config.toml
horizontal_flip = false
encoder_mlp_ratio = 4
encoder_parallel_block = false
encoder_patch_size = [8, 8]
encoder_layers = 12
loss = "l1"
levels = 7
eps = 1e-08
lr_schedule = "linear"
Rows from block 6 of the encoder of a small image FSQ autoencoder, named by matrix and row number. Rows with one number belong to one neuron. Each number is 500 + 50 x the weight over its row's rms, rounded and kept within 0 to 999. All counts start at 0. Numbers have three digits each.
After each neuron's rows are labels from the 100 images, of 14976, where the neuron reaches its highest value: "strongest on" is what is common among them. Only what is clearly more common there than usual is listed. The data: photos with spoken descriptions (Open Images, Localized Narratives). In brackets: how many of the 100.
# fc1: MLP up (encoder.blocks.6.mlp.fc1.weight, 768x192), inputs 0-95
# fc2: MLP down (encoder.blocks.6.mlp.fc2.weight, 192x768, transposed), outputs 0-95

fc1.364:598555467526460419443518523525481449513430504528509571510518494495512491463551531466497519493467522521492499527485539472535511477479505530464472541491460506446500573521474587452493491523533511478458570500495529475607452547493543416516418615528535578459392503565551383504451535471541603607
fc2.364:471553488494500466510480471457444574504544519415504509463498518496554474539502461531514462571520601473519514513390502414521437505521456471493579530617576531483495449489575437537573506541492492529466484503438483425485467511505489505576515377540580517498537456514466576482483549460483411416
strongest on: text has "trees" (55); text has "grass" (26)

fc1.44:557585528513518503476513595483397507474549481464480501405515574501491632534527510370520556432522484535510522485481531439548488510516520469513642512445629409434481514497480433522455521465482451465443528456509491512450518550531438482652543469572526512588470483520483474486533461583508503499
fc2.44:448515519479491448468456569470465431596468386478472531453509561466459497463457410422516453482491518440559463523532536523532475513526465487510578582504503532468464502617403513540496519533453444521508565499537459515470450485462516488554575534517552443540473485509424591508536487559521417472
strongest on: text has "red" (25)

fc1.449:525480479480513539457442478519492446437527412482550439472487477500463499492401470409468472511459578488557423536498496370515562556493462466548549623429539475486420490430495481483467448578536555505516413538537526473520543597537521507530622480534553463644564522461487611466494530453478502523
fc2.449:473486546516503484483513481501512454601557563602527455582502520584517478495531578547505566538592503454573529529411477584498484518543598475455535532480488509519533474586532440526545562502505398512547550475576505443486487502502522329561411451485543514531534520447526416494493504533412497513
strongest on: text has "sky" (52)

fc1.702:486499551530449486515434532507522488595483484623426533493461539502613502533516479500589604550447492529471549522478546581587546469554383386594559524498461491416464537616506500509547470560484518489517538481559542486414456490526495490499491599485531492500492582536535469473528462526489526578
fc2.702:521496485497467500465470523560438541541606525548498459510467578433529461548533469408455505482570540480434472507499457493612449442569406401533443481460465550498509473552490600476510407414484509484564537461510510479614536470505441409521518534462492549498506472482398598438501433531449459528
strongest on: text has "sky" (63)

fc1.2:492558556526481455396460563499448495535519527514539508497545470516537498634578428516488493467535522504529548527466456573499516525532499482535521511471509562385485527576531488498511556581524460497432515507571527457562535484442409390558573522505512433518408491571500531518493471549471509471
fc2.2:548507556519503481474386536456463464584495641574528516513489493493580480471684467500492472494546536500461539490429551499498431546538548500478500468457517478424489481610498506607505553554527440528450547458549417464468498485447528405479581600462517530503454467494565472468536573575548457537
strongest on: text has "grass" (32)

fc1.281:550549411459505450403491458536421399539533538512606488432506543504482566497461555424485496524481499552480526440480507530527492533505455553496497510570550485496425541507397451511387508455525437389434486495610480509451529493476467624481498420471563535529405469561539408600515471572459502460
fc2.281:445488514510467486534454490677463453554513431536490518589527460530528501477493466616477465523578524522514489472527496540448505505467562455457434508431493423494519501557542444509567496466490423570509525517488454515426558422528529378510544475538472564503536564534500529454493382452490512546
strongest on: text has "color" (31)

fc1.293:459524549434561496452504523468522571496566474512424597508442447527534433628478443452507487431568535584516470490507615556502480522485569422468429534581448621440606475490553540427545476545381467552451424521491558479521569511455517559505488601477519418461550561549488510444525452639469473487
fc2.293:478530459530521535508550426545540466511400403413454549467530519426541534401502508493460506567430541468510524554519418504457507490477534550435562559514465450522464442542490570492487454377516545485525453484452420503499469425497511506561552365464533498614462501531466471530496555442573472480
strongest on: text has "plants" (28)

fc1.642:610545571475437399488447560551470499495563495558512543591593447454515462571528523523506466554485492459588515473480520508521489485526475455499533527454490472529366452511545521596450480557464555500457532556457586560567463478492463482519517482577490461436490457606451436435553477546552566535
fc2.642:429559503488506528427499556469439467522410450467508563502524386399462539487464541462532482488563620484538499512502567414485475481488516487499493636531477376492485492522498474572467583458492520490445535560457442488540398498454508532566576504447548499555488502543473610569419498616567598532
strongest on: text has "people" (44)

fc1.202:525507538520487505432325520480458482515473539544551433396503498537572553480438486506478503464416528565482564404370515491525528552551504418566537514482465470498460452524445492556473474492549495542501552542541468492575487572556411532543459514604588458496499517535528525560509444457547489546
fc2.202:458538583522603420539525396463493518446557525519454515506486444453499474473580440474512511532470620599468513421543532472540455492537442443537463483422509579446478599420508520553461507509542500443530524583597436527455582631435527427442579386486546525586525471508582517574538429488505535496
strongest on: text has "man" (29)

fc1.43:542517451504552418479493468518478425506536541464526493453463650526412666469459477495418593494504377415446510498493501498493480484508508532469581502550615413541539524513436439475486521468525463489470462535576421567445542481458447489497516476448515576511488540553464487541478462445448515526
fc2.43:501547474501543551491485420535460450525561378549478488521524409457566476493468525495566503504535623631611543507536542556492506575559485511520427484503484570450508502548518539462503487466487400478446502525517566504475553513492514452537503422604494539518517458530538505494492511528467512453
strongest on: text has "color" (36); text has "red" (30)